{"encoder_arch": "vit", "translate": 0.12, "mask_ratio": 0.75, "encoder_norm_position": "pre", "encoder_positions": "rope", "decoder_width": 192, "optimizer": "soap", "lr": 0.0032, "beta1": 0.95, "adamw_lr_other_params": 0.001, "weight_decay": 0.02, "adamw_weight_decay_other_params": 0.05}
Rows from block 2 of the decoder, named by matrix and row number. Rows with one number belong to one attention dimension. Each number is 128 + 32 x the weight over its row's rms, rounded and kept within 0 to 255. All counts start at 0. After the name is the row's rms in percent of the matrix's.
# v: attention value (decoder.2.attn.v.weight, 192x192), inputs 0-63
# proj: attention output (decoder.2.attn.proj.weight, 192x192, transposed), outputs 0-63
v.39 112 [130  70 125 165 143 148 180 137 126 174 127  82 133 142 131 109 131 136  16  90 151  74 147 129 181 119 118 147 145 145  86 138 158 115  98 143  91 125 161 122 107 213 141 127 104 101 154 149 159 152 142 132 138 122 165 137 178 124 163  61 166 140 136 142]
proj.39 112 [ 70 159 143 139 158  82 139 117 114  83  94 143 134 139 175 186 115  92 200 157  98 132 136 124  55 117 102 147 154 133 144  99 115 162 138 117 177 192 147 174 164  45 138  86 153 171 135  89  44 104 131 115 124 137  96 146 159 166  92 226  92 129 156 143]
v.40 113 [ 85 116  69  53 127  91 109 211 187  68 128 160  78  90  95 198 113 172 128 122 163 145  88  72 122 112  99 161 147 142  83  97 114 162  65 116 139 130 139 132 156 117 165 144 115 121 132 122 136 100 184 136  66 135 136  99  44 158 123 172 160 161  88 131]
proj.40 111 [133  85 123 122 111 189  93  92 101 151 141 126 141 132  66 101 192 110 144 118  77 100 156 183 149 118 156  94 114 104 176 113 147 150 202 139  64 140 126 176 137 108 116 121 150 113 104  79 107 151 103 171 119 184 160 105 180 117 129 145 100  88 108 151]
v.41 102 [182 147 131 150  90 162 103  99 105 118 131 129 135 123 190 170 102 128 154 164  98 125 109 196 106  30 158 137  79 111 146 140 135 130 150  80 152 148 151 130 209  95 110 200 155 184 138 127 138 127  87 156 179 153  66 117 206  58 149  98 122 132 100 174]
proj.41 106 [102 128  98 159 157  47 162 128 138 143 122 126 169 168  96 128 152 154  76  88 134  92  94 108 132 170 101 157 126 147  84 159 135 124 129 103  96 148  75 114  78 148 151  46 136 138 119 158 156  93 166  89 108  50 119  80 121 118  94 224 120 134 187  45]
v.42 106 [154  97  83 103 165 151  71 144 148 190  80 125 115 143 176 172  56 101 139 103 140 130 161 139 132 103  96 213 100 100 160  92 158 135  33  98 179 161 132 142  89 133 116 131 154 126 108  87 145 124 132 111 121 139 143  99 104 126  84  83  66  77  87 194]
proj.42 098 [136 154  89 137 140 102 160 139 128  56 160  97 180 123 129 161 161 110 146 155 120 150 109  75 133  85 130  64 155 112  81 155 109  90 162 168 110 102 135 119 136  92 146 166 108 164 126 169 175  95 121 118 103 141  54 106 154  88 106 176 137 106 156  69]
v.43 115 [105 129 149 163  86 116 186 152 125 140 138  82  96 151  99 102 154 140 117  62 112 129 146  92  61 136 160 107 142 166 135  96  99  88 127  84  85 138 138 143 127 109 109 124 135 144 133 207 139  94  87 155 174 122 119 129 126 160 114 138  86 151 106 101]
proj.43 120 [113  75  77 121  64  91  64 129  96 174 116 142  88  79 157 130 120 127 120 189 125 134 106 201  98 122 160 166 130  78 172 163 185 170 119  99 182 141 143  95 103 115 120  98 140 102 132  42 130 159 121 114 149 116 125 125  79  92 116 113 144 110 143 139]
v.44 117 [110 134 108 138 155 138 149 183 174 128 173 148 145 159  84 205  83 114 130 110 196  98  79 155 148 142 149 104 100 108 131 144  98   0 172 133 176  92 128 103 161 142 102 161 146 160 181 139 161 127 129 115 128  75 108 161 121  82 117 103 171 131 143  97]
proj.44 123 [136 144 123 151  93 177 142  43  56  85  74 118  63 125 149  75 179 174 152 107 110 125 207  67 124 118  89  80 126 102 144  92 170 170 153 150 113 178  72  86  89 172  98  92 160 151  91 184 136 105 123 135 203 125 143 158 116 139 160 143 134 106 107 156]
v.45 114 [150 154 131 149  89 126 131 129 143 153 126 133 151 114  85 131 152 138 188 124 124 148 122 107  82 159  76  74 117 128  66 136  61  97  98 177 128 104  95  77  73 213 109 105 124 109 160  94 126  96 133 128 118 161  98 129 100 123 120 104 114  67  93  90]
proj.45 111 [109 133 159 108 178 136 159  76  78 129 148 119 143 103 199 117 150 135 116  69 154 115 100 152 158 128 169 156 137 115 143  90 176 101 159  93 138  76 153 140 145  71 139 134 147 144 139 168  93  93  98 138 117 146 147  70 160 106 161 110 155 157 143 116]
v.46 105 [101 126 136 102 168  89 133 140 163 144 115 156 129 133 159 100 110 104  57 214 115  85 144 122 184 123  87 109 146 134 127  79 138 137  68 164 155 199  96 105 143  84 113 195 149 174 161 188 158 158 155 130 159 152 129 123 164 184 122 148 150 126 162 127]
proj.46 103 [138 101 113 120 120 132  97 149 135  81 132 130 139 115  88 142 202 138 144 136 175 175 125 114 109 166 140 150 134 132 135 202 125 146 136 157 147  94 139 158  99 135 142  70 136  86 115  77 132 134 125 147  54  47  98 181  68 127 132 122 108 103 137 149]
v.47 098 [156 134 188 109 102 175 127  87 103 176 155 142 208 154 140 123  82 100 130 155 144 128 131 179 169 135 108  74 152 124 136  86 157 100 151  96  69 148 154  90 128  94 145 121 138 144 154 127 108 103 171  71 114  65 152  96 125 169 124 115 151 149 152 136]
proj.47 098 [179 139  89 139 114  88 108 133 157 128 121  93 164  91 129 160 172 129  95  96 108 120 117 169  88 154 120 157 128 152 112 166 166 191  90  39 162  84 125 139 160 116 142 111 136 141  94 168 115 180 127 144 141 142 188 191 132 109 127 101 240 111  94 158]
v.48 102 [140 122 124 158  96 104 153 142 142 110  86 162 118 127 138 118 156 147 174 104  90 189 103 149 140  78 123  66 137 145  90 116 150 186  88 134 165 186  55 130 153 117  79 135 102 118  77 129 184  66  85 125 186 153 116 132 110 124 173 100 179 168 117 149]
proj.48 106 [130 127 130  99 124 140 146 136  75 111 115  78 109 130  98 108 130  96  96 206 168 106 157  73 143 158 131 182  80  71 145 146  88  82 144 134 136  97 113 154  99 117 161 175 161 146 154 113  39 123 164 116 110 151 169 139  75 127  47 120 120  74 130 118]
v.49 099 [214 115 130 152  77 101 144 148  89 100 204 127  83 141 155 117 149 143 118 120 118 113 117 164 152 151 113 108 131 137 143 176 126 176 121 133  58 124 152 227 103 153 163 131 133 205 101 115 124 133 138  99 119 126  84 112 134 122 100 143 169 137 112 145]
proj.49 099 [ 83 181  93 158 173 130 137 104 151 157  67  87  97 153  93 174  98 156  69 119 110 141 104 137  87  81 110 172 118 124 105  85 101  91 160 119 166 132 146 144 118  91  84 141 143  76 116 186 150  92  98 143  83 126 163 121  59 137 205 139 121 137 173 127]
v.50 099 [121 116 149 135 104 138 177  83 124 122 128 134 124 106 130 122  95 147 135 155 114  99 143 126 112 165  94 117  32 122 161 146 157 145 132 114 126 123 142  69 135 117 159 109 142 113 111 173 162 124 105 156 148 137  98 132 117 118 141  25 153  55 162 170]
proj.50 094 [ 78 124 123 146 126 169 163 148 134 188 101 140 137 149 115 144 158 106 141 107  98 168 139 115  94 127 113 157 184 123  93 110 144 152 113 124 137 148 135 173 134 151 106 129 111 175 133 102 144 137 119 153 131 132 168 117 159 130 144 173  52 243 135 121]
v.51 092 [132 127 144 112  96 117 151 158 132 110 132 154 140 172 134  82 159 166 106  85 147 157 137 157 197 109 139 103 174 149  62 110 152 100  84 185 146 201  57 111 136 155  76 197 170 139 214 191 113  78 203 117 110 104 124 123 117 127 142 152  96 140  93 131]
proj.51 094 [165  81  76 174 122 142 150 118 125 133 124 134 136  71 122 137 108 131 140 136 138  78  83 126 125 127 135 117  57 113 186 135 137 132 161 115  63  44 187 113  99 124 168 106 156 124 113  67 111 170 109 103 121 140  75 164 142 105 131 134 133 124 172 102]
v.52 104 [ 86 158 134 182 150 134  53  93  54  84  71 134 102 117 123 143 116 138 180 103 121 131 132 158  71 103 155 168 139 162 162 132 181 131 140  81 117 102 151 109 146 139 125  94 161 208 137 117  93 139 176 100 143 153 106 142 114 141  84 151 111 167  97 105]
proj.52 100 [125  58 165 106 143 168 153 167 168 184 153  99 146 100 164  95 124 107 102 126 150 149 150  92 154 140 126 105 117 124 133  71 117  82  82 136 170 158  98 132 157  86 132 163  58  88  97 172 142 174  51 104 138  97 121 126 142  83 174 108  50  76 141 137]
v.53 101 [ 75 156 118 131 115 154 143 147 149  69  92 155 148 187  98 104 132  75 119  91 151 185 162 109 125 164 137 130  82 127 117  97 134 134 102  38  95 129  95 140 101 175 154  86  69 162 175 129 105 164 151 158 124  64 196 150 145 128 128 105  77 167 131  98]
proj.53 097 [176 101  93 140 138 149  94 116 149 119 141 126 110  85 116 166 151 167 138 179 130  67 109 168 144  98 109 134 135 144 114 103 137 133 156 134 136 145 121 106 168 122  60 168 203 141  39 104 125 108  97 140 168 198  45  88 127 115 142 137 201 131 142 127]
v.54 108 [125 166 125 160 116 142  66 119  95 129 128  77 178 130 147 156  71 151 150 136 137  83 197 138 180 147 110 122  83 117 108  71 226 140  87 123 141 159 108 106 177 191 128  71 119  59 111 104 108 127 209 157  94  87 108 122 160 113 108 115 138  78 133 181]
proj.54 101 [147 129 151  90 167 133 138 131 142 137 133 185  84 155 148  85 172 150 114 134 156 178 101 103 119 129 177 156 116 150 150 158  34  95 174 134 158 105 118 154  94  96 104 139  88 155 113 176 114 161 107 133 170 159 152  95 105 142 110 154  88 150  94  90]
v.55 100 [134  79 124 123 155 159  75 120 115 161 159 147 169 131 163  98  88 160  99  73 135 163 100 138 209  80  88 138 157  75 140 104 105 108 102 128 117 123  64 235 145  97  80 127 142 204 177 120 138 111 101  93 177 149 109  88 126 131 131 179 110 153 135  75]
proj.55 101 [ 83 193  88 180 108 164 182 106 147 114  80 103  89 127 132 142 156  97 101 193 111 102 148 133  64 138 182 115 113 171 104 123 116 189 116 141  97 161 151  61 120 180 159 142 125  93 109 116 157 109 129 109 119 137 132 207 132 122 151  32 134 136 135 159]
v.56 107 [139 124  73 164 112 121 147 160 178 148  91  92 128 129 120 169 142 173 157 122 115  77 104  59 130 197 112  98 173 103 170 152 156 131 165 136 139 131 135  79 142 137 107  71 105 104 178 129 116 105 139  86 133 111  98 180 107  81 138 119  84  89 120  86]
proj.56 094 [112 146 171 141 100 123 146  79 102 108 189 126 152 164 134  73 123 128 134 124  73 205 107 200 157  75  73 147  74 172 128  90 140  94  89 112 172 133 132 144 116 112 154 161 140 152  81 154 107 137 158 199 117 152 154  55 162 157 102 148 121 167 150 179]
v.57 100 [ 90  73 163 108 138 175 126 135 132 163 142 132 122 102 142 118 152 100 129  96 151 108 151 136 144 157 175 113 132  83 196 173 110 121 159 102 154 145 111 135 157 101 133 159  61  94 125 114 166 199 134 147 163 188 134 151 156  74 135 159 142 121 120  97]
proj.57 092 [119 130 156 186 138 128 112  95 102 135 125 120 162 172 129 115 125 138  93 169 149 168  89 147  96  64 127 123 122 178 125 131  88 186 100 163  97  63 179 115 166 128 133 131 193 105 123 131 122  85 102 114  76  77 122 102 123 148 129 107 140  92 119 171]
v.58 100 [123  89 104 190  74 130 204 151 177 111 106 135 109  48 144 188 162 119 126  68 157 154 115 119 137 129 133 151 126 109 113 187 100  47 106  69 134 141 101 141 154 148 123  78  80 155 207 127 105 106 119 110  86 117 128 124 134  83 186 166  84  93 132  95]
proj.58 094 [104 130 165  86 129 144 102 125  97 116 135 105 149 176 155  97 155 114  69 165  64 140 141 148 122 123 103  87 136 167 109 122 162 193 130 173 134 109 158 116  63 114 174 149 159  94  75 103 121 158 139 140 151 146 125 161 127 148  66 131 145 146 119 159]
v.59 099 [110 106 165 109 104 120  91 151 139 167 109 117 131  97 129 122 173 134 136 189  79 148 112 195  96  99 129 129 130 179 127 123 155 237  86 111 128 164 113 176 156 125  97 141 130  99 168 110 117 109  98 106 143 136 138 155  56 134 164 149 104 105 125  85]
proj.59 091 [115 147 107 156 158 147 179 138 130 117 124 115 114 169  86 106 115 121  81 103 159  96 147  70 164 185 135 105 155  57 182  95 126  82 139 150 122 158 176  53 103 119 146 155 109 180  97 114 133 165 187 171 118 109  93 117 184 117 118  70 152 160  97 132]
v.60 104 [136 171 110 154 141 160 125 179 152 177 116 105  95 151  90 102 171 138 104 125 120 145 152 134 175 120 152 152 127 112 157  85 142 114  54 151 123 152 132 167  76 106 127 119  77  84 180  96 162 134 129 129  94 158 143 164 103 152 105 127 110 158 101 153]
proj.60 103 [110  83 128 142  66 115 172 115 103 105 121 131 113  89 154 142 119 120 140 121 132  81 112 129  85 143  77  91 108 151 116 192 144 139 179  75 117 135 111 117 146 159 127 123 188 155  78 172 115 131 129 100 201  65 134 159 182  79 117 107 139  76  94 125]
v.61 107 [139 140 110 103  69  99 140 135 151  99 118 137 116 151 192 154 137 127 177 136 124 201 100  97 151 145 146 125 175 133 159 161 144  92 154  98 104 142  58 111 134 162 167  77 178 188 146 191 115  76 123 143 126 140  51 110 132 168 102 122 120 124 146 184]
proj.61 101 [119 134 124 108 204 163  64 112  71 123 132 142  93  98  79  88 128 119 107 141 164 109 169 151 134 120 106 138  41 150 117  81 119 197  70 127 134  97 154 159 146  73 131 165 116  88  99  79 106 178 129 106 141 145 175 174 126  66 137 113 134 125 171  72]
v.62 097 [131 143 119 177 118  50 123 163 117 123 118  69 137 128 186 113 133 156 147 110 138 129 163 130  59 164 110 147 102 133  74 159 130 152  56 169  61 117 147 152 112 139 134 148 170 231 188 165 132 107 136 104 136 181  47 104 122 142 174 130 104 245 108 141]
proj.62 092 [101 114  92 105 145 208 100 129 167 135 123 123  91 151  63 114 123 112  83 196 135  92 108 121 171 127 132 144 140  95 162  82 103 143 152 120 157 144 133  98 144  82  53 145  82  92 104 112 124  95 139 156  30 108 159 162 103  93 124  84 121  71 162 152]
v.63 097 [ 83 114 180 155  87 146 103 180 121 117 119 136 137 153 160 148 134 160 164 112 101 146 182 185 134 132 135 120 126 126 137 188 177 144  89  64  80 123 159 175  98 180  97 133 176 186 138 129 110  93 139 137 107 185 128  99 148 110 167 168 146  93 179 147]
proj.63 099 [165 151  80 139 151 145 160 193 136 155 166 184  99 144  85  27 156 111  80 154 162 110 104  85 150 137 149 135 145 159  86  69  76 120 165 177 133 132 115 100 182 139 167 185  82  72 127 143 137 148 132 103 173  82 137 161  98 152 116 111 112 133 104 113]