{
  "train_examples": 48542,
  "color_jitter": 0.1,
  "loss": "mse",
  "encoder_norm": "layernorm",
  "encoder_norm_position": "pre",
  "encoder_mlp_ratio": 4,
  "encoder_bias": "all",
  "encoder_patch_size": [6, 6],
  "encoder_positions": "rope",
  "encoder_register_tokens": 2,
  "decoder_layers": 6,
  "optimizer": "soap",
  "batch_size": 128,
  "final_lr_fraction": 0.01,
  "warmup_steps": 1270
}
Rows from block 0 of the decoder, named by matrix and row number. Rows with one number belong to one attention dimension. Each number is 50 + 12 x the weight over its row's rms, rounded and kept within 0 to 99. All counts start at 0.
# v: attention value (decoder.0.attn.v.weight, 192x192), inputs 96-191
# proj: attention output (decoder.0.attn.proj.weight, 192x192, transposed), outputs 96-191
v.168:71 28 57 62 41 64 58 64 46 25 51 52 53 46 26 70 44 40 70 56 68 63 41 47 52 59 52 49 56 60 66 46 47 48 47 57 40 75 54 56 52 37 40 69 41 50 81 55 55 40 30 63 60 66 41 52 44 58 53 34 56 57 51 50 34 51 51 71 56 45 49 59 43 51 54 74 52 58 55 62 39 54 33 40 76 72 73 42 56 60 50 63 72 27 40 38
proj.168:51 60 41 45 44 45 49 62 53 37 43 53 44 24 45 60 48 52 43 58 64 56 52 33 64 42 51 34 50 41 46 50 47 63 33 71 64 69 37 69 51 37 45 62 59 57 44 45 48 50 44 50 46 65 42 30 50 61 48 49 69 53 69 58 66 62 65 63 40 72 56 21 46 68 46 62 53 33 59 50 54 31 48 35 25 46 65 42 68 55 80 61 77 67 55 55
v.169:38 53 60 48 43 42 78 59 59 63 54 50 69 48 38 36 61 52 63 42 64 55 48 51 27 40 67 45 50 47 66 74 58 55 61 24 39 45 49 38 54 52 54 41 43 55 56 45 50 53 40 56 44 33 38 63 39 52 44 44 61 44 43 48 75 45 53 55 47 57 51 70 50 64 59 53 64 79 43 74 57 44 36 64 66 28 57 31 54 59 56 50 44 63 59 78
proj.169:48 50 41 64 21 42 56 54 50 59 22 46 42 45 57 47 45 59 55 44 37 68 45 30 48 41 62 56 37 59 48 40 57 58 58 39 59 76 56 59 51 50 62 54 41 42 42 44 45 69 37 35 48 60 55 61 23 44 48 65 50 50 46 55 40 53 44 66 51 50 35 56 68 45 37 49 50 40 41 51 41 64 48 32 38 43 49 50 53 38 44 38 31 47 53 59
v.170:55 30 54 46 55 51 77 42 65 67 25 56 47 57 57 35 53 60 30 45 46 38 51 52 47 38 73 38 51 42 50 51 50 36 45 38 47 64 52 38 44 57 64 57 64 49 52 56 43 56 62 66 39 48 36 57 50 41 31 46 59 39 45 56 71 24 42 52 45 59 51 82 41 42 61 46 44 45 27 61 58 44 26 37 61 33 53 38 26 47 34 73 50 63 44 51
proj.170:33 39 64 44 51 30 41 48 54 62 45 55 51 39 47 53 63 62 56 53 54 61 31 51 49 51 76 63 28 50 29 51 58 41 54 58 52 53 46 40 32 56 35 48 39 66 43 70 28 56 42 42 38 45 57 56 65 36 57 47 40 48 40 42 58 37 61 58 49 31 46 45 52 58 48 64 52 53 48 43 33 71 36 46 47 33 29 58 62 53 47 39 33 48 25 64
v.171:44 47 38 51 37 32 46 45 51 56 34 66 51 55 46 50 43 54 71 44 45 38 49 58 59 35 65 46 59 61 55 45 56 23 65 61 42 73 48 34 76 43 50 45 55 52 44 44 48 31 58 37 54 76 84 41 57 51 34 25 42 43 32 57 60 44 44 58 39 37 44 67 46 47 59 17 54 50 47 60 48 55 42 46 44 56 37 46 22 46 40 36 55 56 55 42
proj.171:33 45 53 57 51 63 57 49 57 54 48 78 43 41 46 59 58 52 31 78 67 71 72 63 53 44 56 34 56 53 42 64 35 66 54 39 51 54 40 56 48 53 37 34 49 41 45 50 42 62 29 67 29 72 40 45 66 37 56 40 49 72 46 56 37 38 50 67 61 40 56 35 46 60 59 39 36 62 45 28 57 46 49 63 55 56 49 59 59 71 56 49 62 55 69 40
v.172:54 39 63 40 67 37 61 50 74 57 21 63 51 49 61 38 50 59 51 46 66 35 24 40 55 65 51 34 46 57 37 37 59 41 68 44 34 58 32 51 42 46 58 45 64 38 48 50 39 35 64 36 33 25 59 60 41 41 51 46 57 53 47 32 49 32 51 42 55 47 56 34 68 64 48 38 34 28 60 58 38 63 49 45 39 44 39 63 76 51 49 39 35 47 72 64
proj.172:49 43 49 33 37 41 42 58 31 45 21 59 47 62 46 32 37 42 56 49 41 53 36 76 61 57 60 59 26 39 55 19 41 66 43 57 37 72 45 56 46 36 39 32 47 54 48 50 43 56 55 48 43 65 67 56 46 61 55 50 58 64 46 37 57 56 52 63 55 41 53 36 68 60 43 58 52 49 47 42 46 37 25 54 15 36 58 52 57 45 48 77 28 58 56 45
v.173:44 57 86 51 53 69 39 53 32 52 67 54 59 38 45 63 57 34 47 80 26 66 39 61 33 41 42 65 55 43 40 45 50 52 60 42 52 76 47 60 64 29 63 48 32 29 33 37 62 51 33 60 47 52 41 55 49 45 68 50 55 74 60 61 54 41 45 40 40 66 54 70 51 56 62 50 35 55 36 31 48 35 46 40 59 35 53 58 59 40 63 41 65 47 28 47
proj.173:53 36 55 21 46 48 55 58 42 73 43 42 61 49 44 64 62 56 56 33 28 16 61 45 49 30 36 43 59 25 49 58 56 35 46 37 54 49 45 26 41 44 37 47 39 47 31 58 40 47 39 72 60 67 43 48 34 45 36 42 57 65 39 67 33 48 33 44 36 49 47 39 37 52 58 38 35 63 54 32 53 45 41 49 34 75 51 55 55 52 51 64 67 51 60 37
v.174:50 31 36 71 69 58 47 28 31 57 62 52 54 41 45 37 48 57 35 42 39 61 56 58 47 45 45 48 37 67 45 50 54 46 42 40 56 52 44 55 48 33 60 39 46 17 24 43 37 50 52 48 52 43 40 34 35 40 14 65 48 48 69 30 60 52 46 62 88 39 49 57 47 33 50 38 38 37 52 27 27 48 58 51 49 53 49 55 49 36 61 45 36 33 46 48
proj.174:52 44 44 47 51 52 52 38 40 60 48 46 59 46 28 39 56 54 65 71 55 45 63 54 46 51 33 54 60 56 57 32 67 49 36 41 47 42 71 46 47 62 49 72 41 65 34 53 53 37 56 23 57 40 50 49 24 36 74 62 65 59 68 53 64 58 48 50 35 55 68 49 73 46 45 39 70 59 53 34 33 40 64 31 52 47 79 44 47 52 50 46 62 36 45 44
v.175:34 55 42 49 56 54 30 55 67 52 46 76 43 43 36 51 44 33 51 29 66 21 53 34 51 62 57 21 56 40 47 42 40 49 43 51 43 32 57 53 56 51 58 59 61 75 45 55 71 51 44 37 51 45 47 40 45 78 66 60 66 46 47 57 53 61 62 39 52 66 44 45 47 63 52 45 71 70 45 61 59 40 48 66 51 39 48 56 38 45 25 47 44 40 63 50
proj.175:64 47 47 54 36 24 47 56 32 34 50 39 59 51 53 55 47 40 57 36 51 31 27 54 74 49 24 58 48 48 28 61 44 68 41 35 64 61 36 51 66 46 42 53 47 44 57 38 62 60 27 55 42 56 55 40 45 47 37 58 27 41 44 34 58 59 52 50 36 50 36 53 61 38 60 54 35 43 30 57 39 45 47 76 59 58 43 40 42 34 27 55 42 68 29 38
v.176:50 42 38 44 34 29 44 75 45 47 73 60 44 37 32 50 40 64 54 47 41 18 04 62 45 59 59 50 26 60 52 43 38 34 38 47 50 38 40 41 52 38 75 46 41 64 49 39 50 36 54 57 54 50 64 39 49 63 66 45 43 53 56 43 43 65 46 59 55 44 57 57 51 48 33 63 28 35 67 26 42 52 73 49 38 49 44 67 29 49 46 53 58 65 51 52
proj.176:39 53 48 64 39 48 32 53 52 52 69 51 59 61 33 41 50 54 53 47 56 25 63 40 36 46 62 41 35 45 47 62 35 49 49 33 32 38 46 70 71 40 56 38 54 30 57 65 30 61 69 63 52 27 35 41 54 48 38 57 50 59 60 50 60 42 44 46 46 45 47 51 58 57 68 28 56 56 48 31 42 62 55 47 59 77 34 62 53 55 69 63 56 34 47 66
v.177:57 68 54 29 51 43 46 25 70 59 64 60 47 68 61 56 39 37 46 55 47 25 49 48 52 66 66 60 42 53 37 58 67 55 42 51 36 54 65 41 35 44 62 31 61 51 39 56 46 55 48 26 61 38 27 41 51 70 34 45 62 68 43 51 62 56 50 39 49 60 54 68 56 65 62 47 57 65 45 37 49 31 52 38 29 49 49 65 48 60 38 40 47 56 49 69
proj.177:50 52 51 28 52 50 63 35 43 63 37 38 61 59 42 28 57 53 47 49 37 54 41 50 53 42 44 46 45 55 60 67 47 59 56 57 52 43 15 60 62 52 33 39 46 38 53 38 58 45 48 33 57 39 64 71 48 34 56 43 36 45 34 32 30 68 32 45 47 46 18 40 27 49 45 54 48 53 58 67 41 48 58 41 42 42 59 52 42 51 42 66 57 52 37 45
v.178:58 57 34 40 54 54 48 46 49 48 76 72 43 42 36 60 43 71 63 75 23 41 34 52 51 78 65 63 65 62 37 62 62 30 73 41 53 58 38 44 55 48 49 53 48 58 33 52 56 41 49 47 42 46 31 37 53 58 55 31 51 55 55 45 52 54 26 48 32 36 68 60 39 53 44 49 52 68 73 37 41 43 37 54 49 47 72 40 40 55 30 66 62 49 72 40
proj.178:49 45 48 64 44 60 28 50 41 81 30 49 54 42 35 23 56 38 44 53 56 55 40 44 60 27 55 51 60 65 52 71 59 44 48 66 65 53 55 54 58 63 58 60 35 45 45 38 66 49 56 45 38 42 27 71 46 63 61 56 39 33 59 33 60 71 48 46 48 49 36 31 62 58 46 42 63 39 52 70 61 52 33 59 41 69 52 73 44 77 54 38 66 49 27 61
v.179:51 49 44 37 40 51 54 49 50 36 32 55 48 64 40 50 60 52 56 57 66 33 54 37 35 35 71 29 37 32 43 37 58 59 43 42 78 46 61 54 48 65 53 45 34 58 60 46 59 33 58 54 28 40 33 42 40 54 54 45 48 39 24 54 61 54 35 36 58 69 63 43 45 48 34 46 32 44 53 38 56 52 51 50 50 45 19 58 47 33 37 52 71 48 36 32
proj.179:33 46 49 50 53 50 61 65 36 59 33 42 37 44 36 32 39 46 37 40 32 66 47 48 56 35 28 33 45 55 45 50 53 65 54 50 51 63 27 33 66 61 78 49 37 60 59 42 47 51 28 57 48 57 59 50 54 47 42 46 48 67 61 63 60 43 56 40 39 91 62 18 36 61 54 45 62 45 44 58 54 57 65 43 49 65 47 55 46 74 59 47 50 43 44 56
v.180:38 41 68 52 71 40 65 58 51 26 37 38 34 62 75 51 62 60 53 56 32 36 61 48 57 57 32 54 57 63 59 56 73 34 42 37 64 61 46 47 54 46 48 53 45 51 13 39 57 35 44 50 39 39 56 73 31 27 50 42 34 54 55 16 68 58 61 40 70 57 40 53 43 48 45 57 44 79 44 49 34 44 62 42 59 49 51 47 52 51 63 45 39 52 45 42
proj.180:48 19 51 61 42 66 58 51 50 61 37 70 53 63 46 49 36 42 25 45 44 38 39 63 50 39 55 61 48 57 44 54 51 40 56 37 45 51 73 68 46 44 28 64 56 50 35 53 36 50 62 85 36 62 51 47 60 58 45 64 56 57 34 34 42 28 59 63 62 36 79 76 19 37 63 55 53 37 47 49 51 47 60 40 36 65 60 38 77 50 36 37 53 39 31 56
v.181:62 45 24 40 48 56 57 28 58 51 51 51 58 34 41 41 50 40 50 43 53 29 54 68 44 45 67 43 55 39 49 40 50 50 36 51 47 54 55 45 42 46 71 37 43 45 51 67 51 54 65 53 57 34 36 76 52 26 65 50 53 62 59 43 41 40 43 48 24 60 61 39 55 51 62 65 51 49 46 38 52 50 52 35 50 24 33 76 46 46 43 29 63 62 68 58
proj.181:34 53 45 35 56 37 49 33 42 57 57 71 45 23 42 54 39 53 58 63 54 81 37 49 44 52 67 50 35 36 39 66 55 52 37 34 55 35 37 46 66 57 56 47 61 76 43 53 48 52 48 51 24 25 44 61 58 54 42 69 47 45 63 60 48 82 48 48 63 49 32 49 51 44 40 62 56 40 42 34 25 77 35 51 46 53 32 49 54 43 48 43 47 60 55 45
v.182:49 60 58 54 58 46 50 35 69 55 58 57 37 47 50 49 45 90 46 46 42 53 53 44 48 53 43 57 60 66 34 63 36 49 27 54 49 64 33 66 53 50 59 56 29 59 49 55 49 57 65 40 60 62 46 53 41 62 34 46 74 46 63 43 53 61 48 54 73 57 51 52 30 47 43 47 39 72 48 52 39 67 46 67 44 61 45 33 42 56 42 52 67 43 69 33
proj.182:33 33 73 69 57 34 46 49 56 53 70 57 56 42 55 62 43 49 65 61 40 59 30 35 51 56 44 45 47 43 60 58 42 48 56 45 53 61 51 49 51 52 72 50 74 54 59 27 54 63 59 72 39 39 41 29 61 58 47 52 34 32 40 37 39 21 53 41 41 36 81 51 22 48 28 47 71 50 48 35 32 56 29 49 47 52 67 46 49 49 54 64 57 54 73 39
v.183:67 44 77 38 54 40 49 65 65 51 55 40 53 57 35 50 43 39 42 36 48 60 49 60 53 54 68 65 68 54 52 50 41 52 63 46 41 39 20 69 66 43 46 63 33 34 71 36 59 42 36 63 55 36 40 63 33 67 46 48 62 47 53 43 34 28 41 35 37 61 59 26 43 50 50 63 61 35 58 42 33 43 62 47 52 39 43 40 40 52 24 43 57 42 48 43
proj.183:41 57 47 63 52 50 33 55 40 44 25 78 54 37 43 38 58 38 39 33 51 51 50 31 39 50 41 38 45 42 42 64 43 24 34 34 72 47 51 50 45 45 36 36 62 55 36 50 41 37 64 53 42 43 21 47 62 36 51 55 42 68 58 52 68 46 45 79 56 47 36 78 51 55 48 60 46 38 46 28 42 61 38 63 41 38 37 55 44 55 63 32 48 51 28 40
v.184:60 42 71 35 53 66 60 44 38 44 52 35 54 70 41 46 62 62 42 75 32 59 66 38 48 48 42 53 47 28 25 52 58 67 69 60 15 67 40 60 53 41 45 43 47 59 54 62 48 72 49 57 48 55 50 50 28 57 55 33 31 53 70 64 70 48 40 47 33 68 54 57 68 55 45 55 41 51 54 42 35 49 38 34 73 49 44 39 45 34 49 37 56 63 59 61
proj.184:54 52 46 50 61 52 31 42 61 71 54 49 63 52 77 30 68 49 51 52 33 67 47 36 45 46 58 43 74 44 65 51 23 69 41 51 41 58 26 52 53 50 77 56 36 40 25 56 46 50 51 32 45 41 75 45 56 41 35 41 58 48 57 62 35 40 37 41 44 56 62 45 62 36 46 51 45 59 52 63 51 55 39 42 47 33 40 56 67 73 52 50 69 52 46 28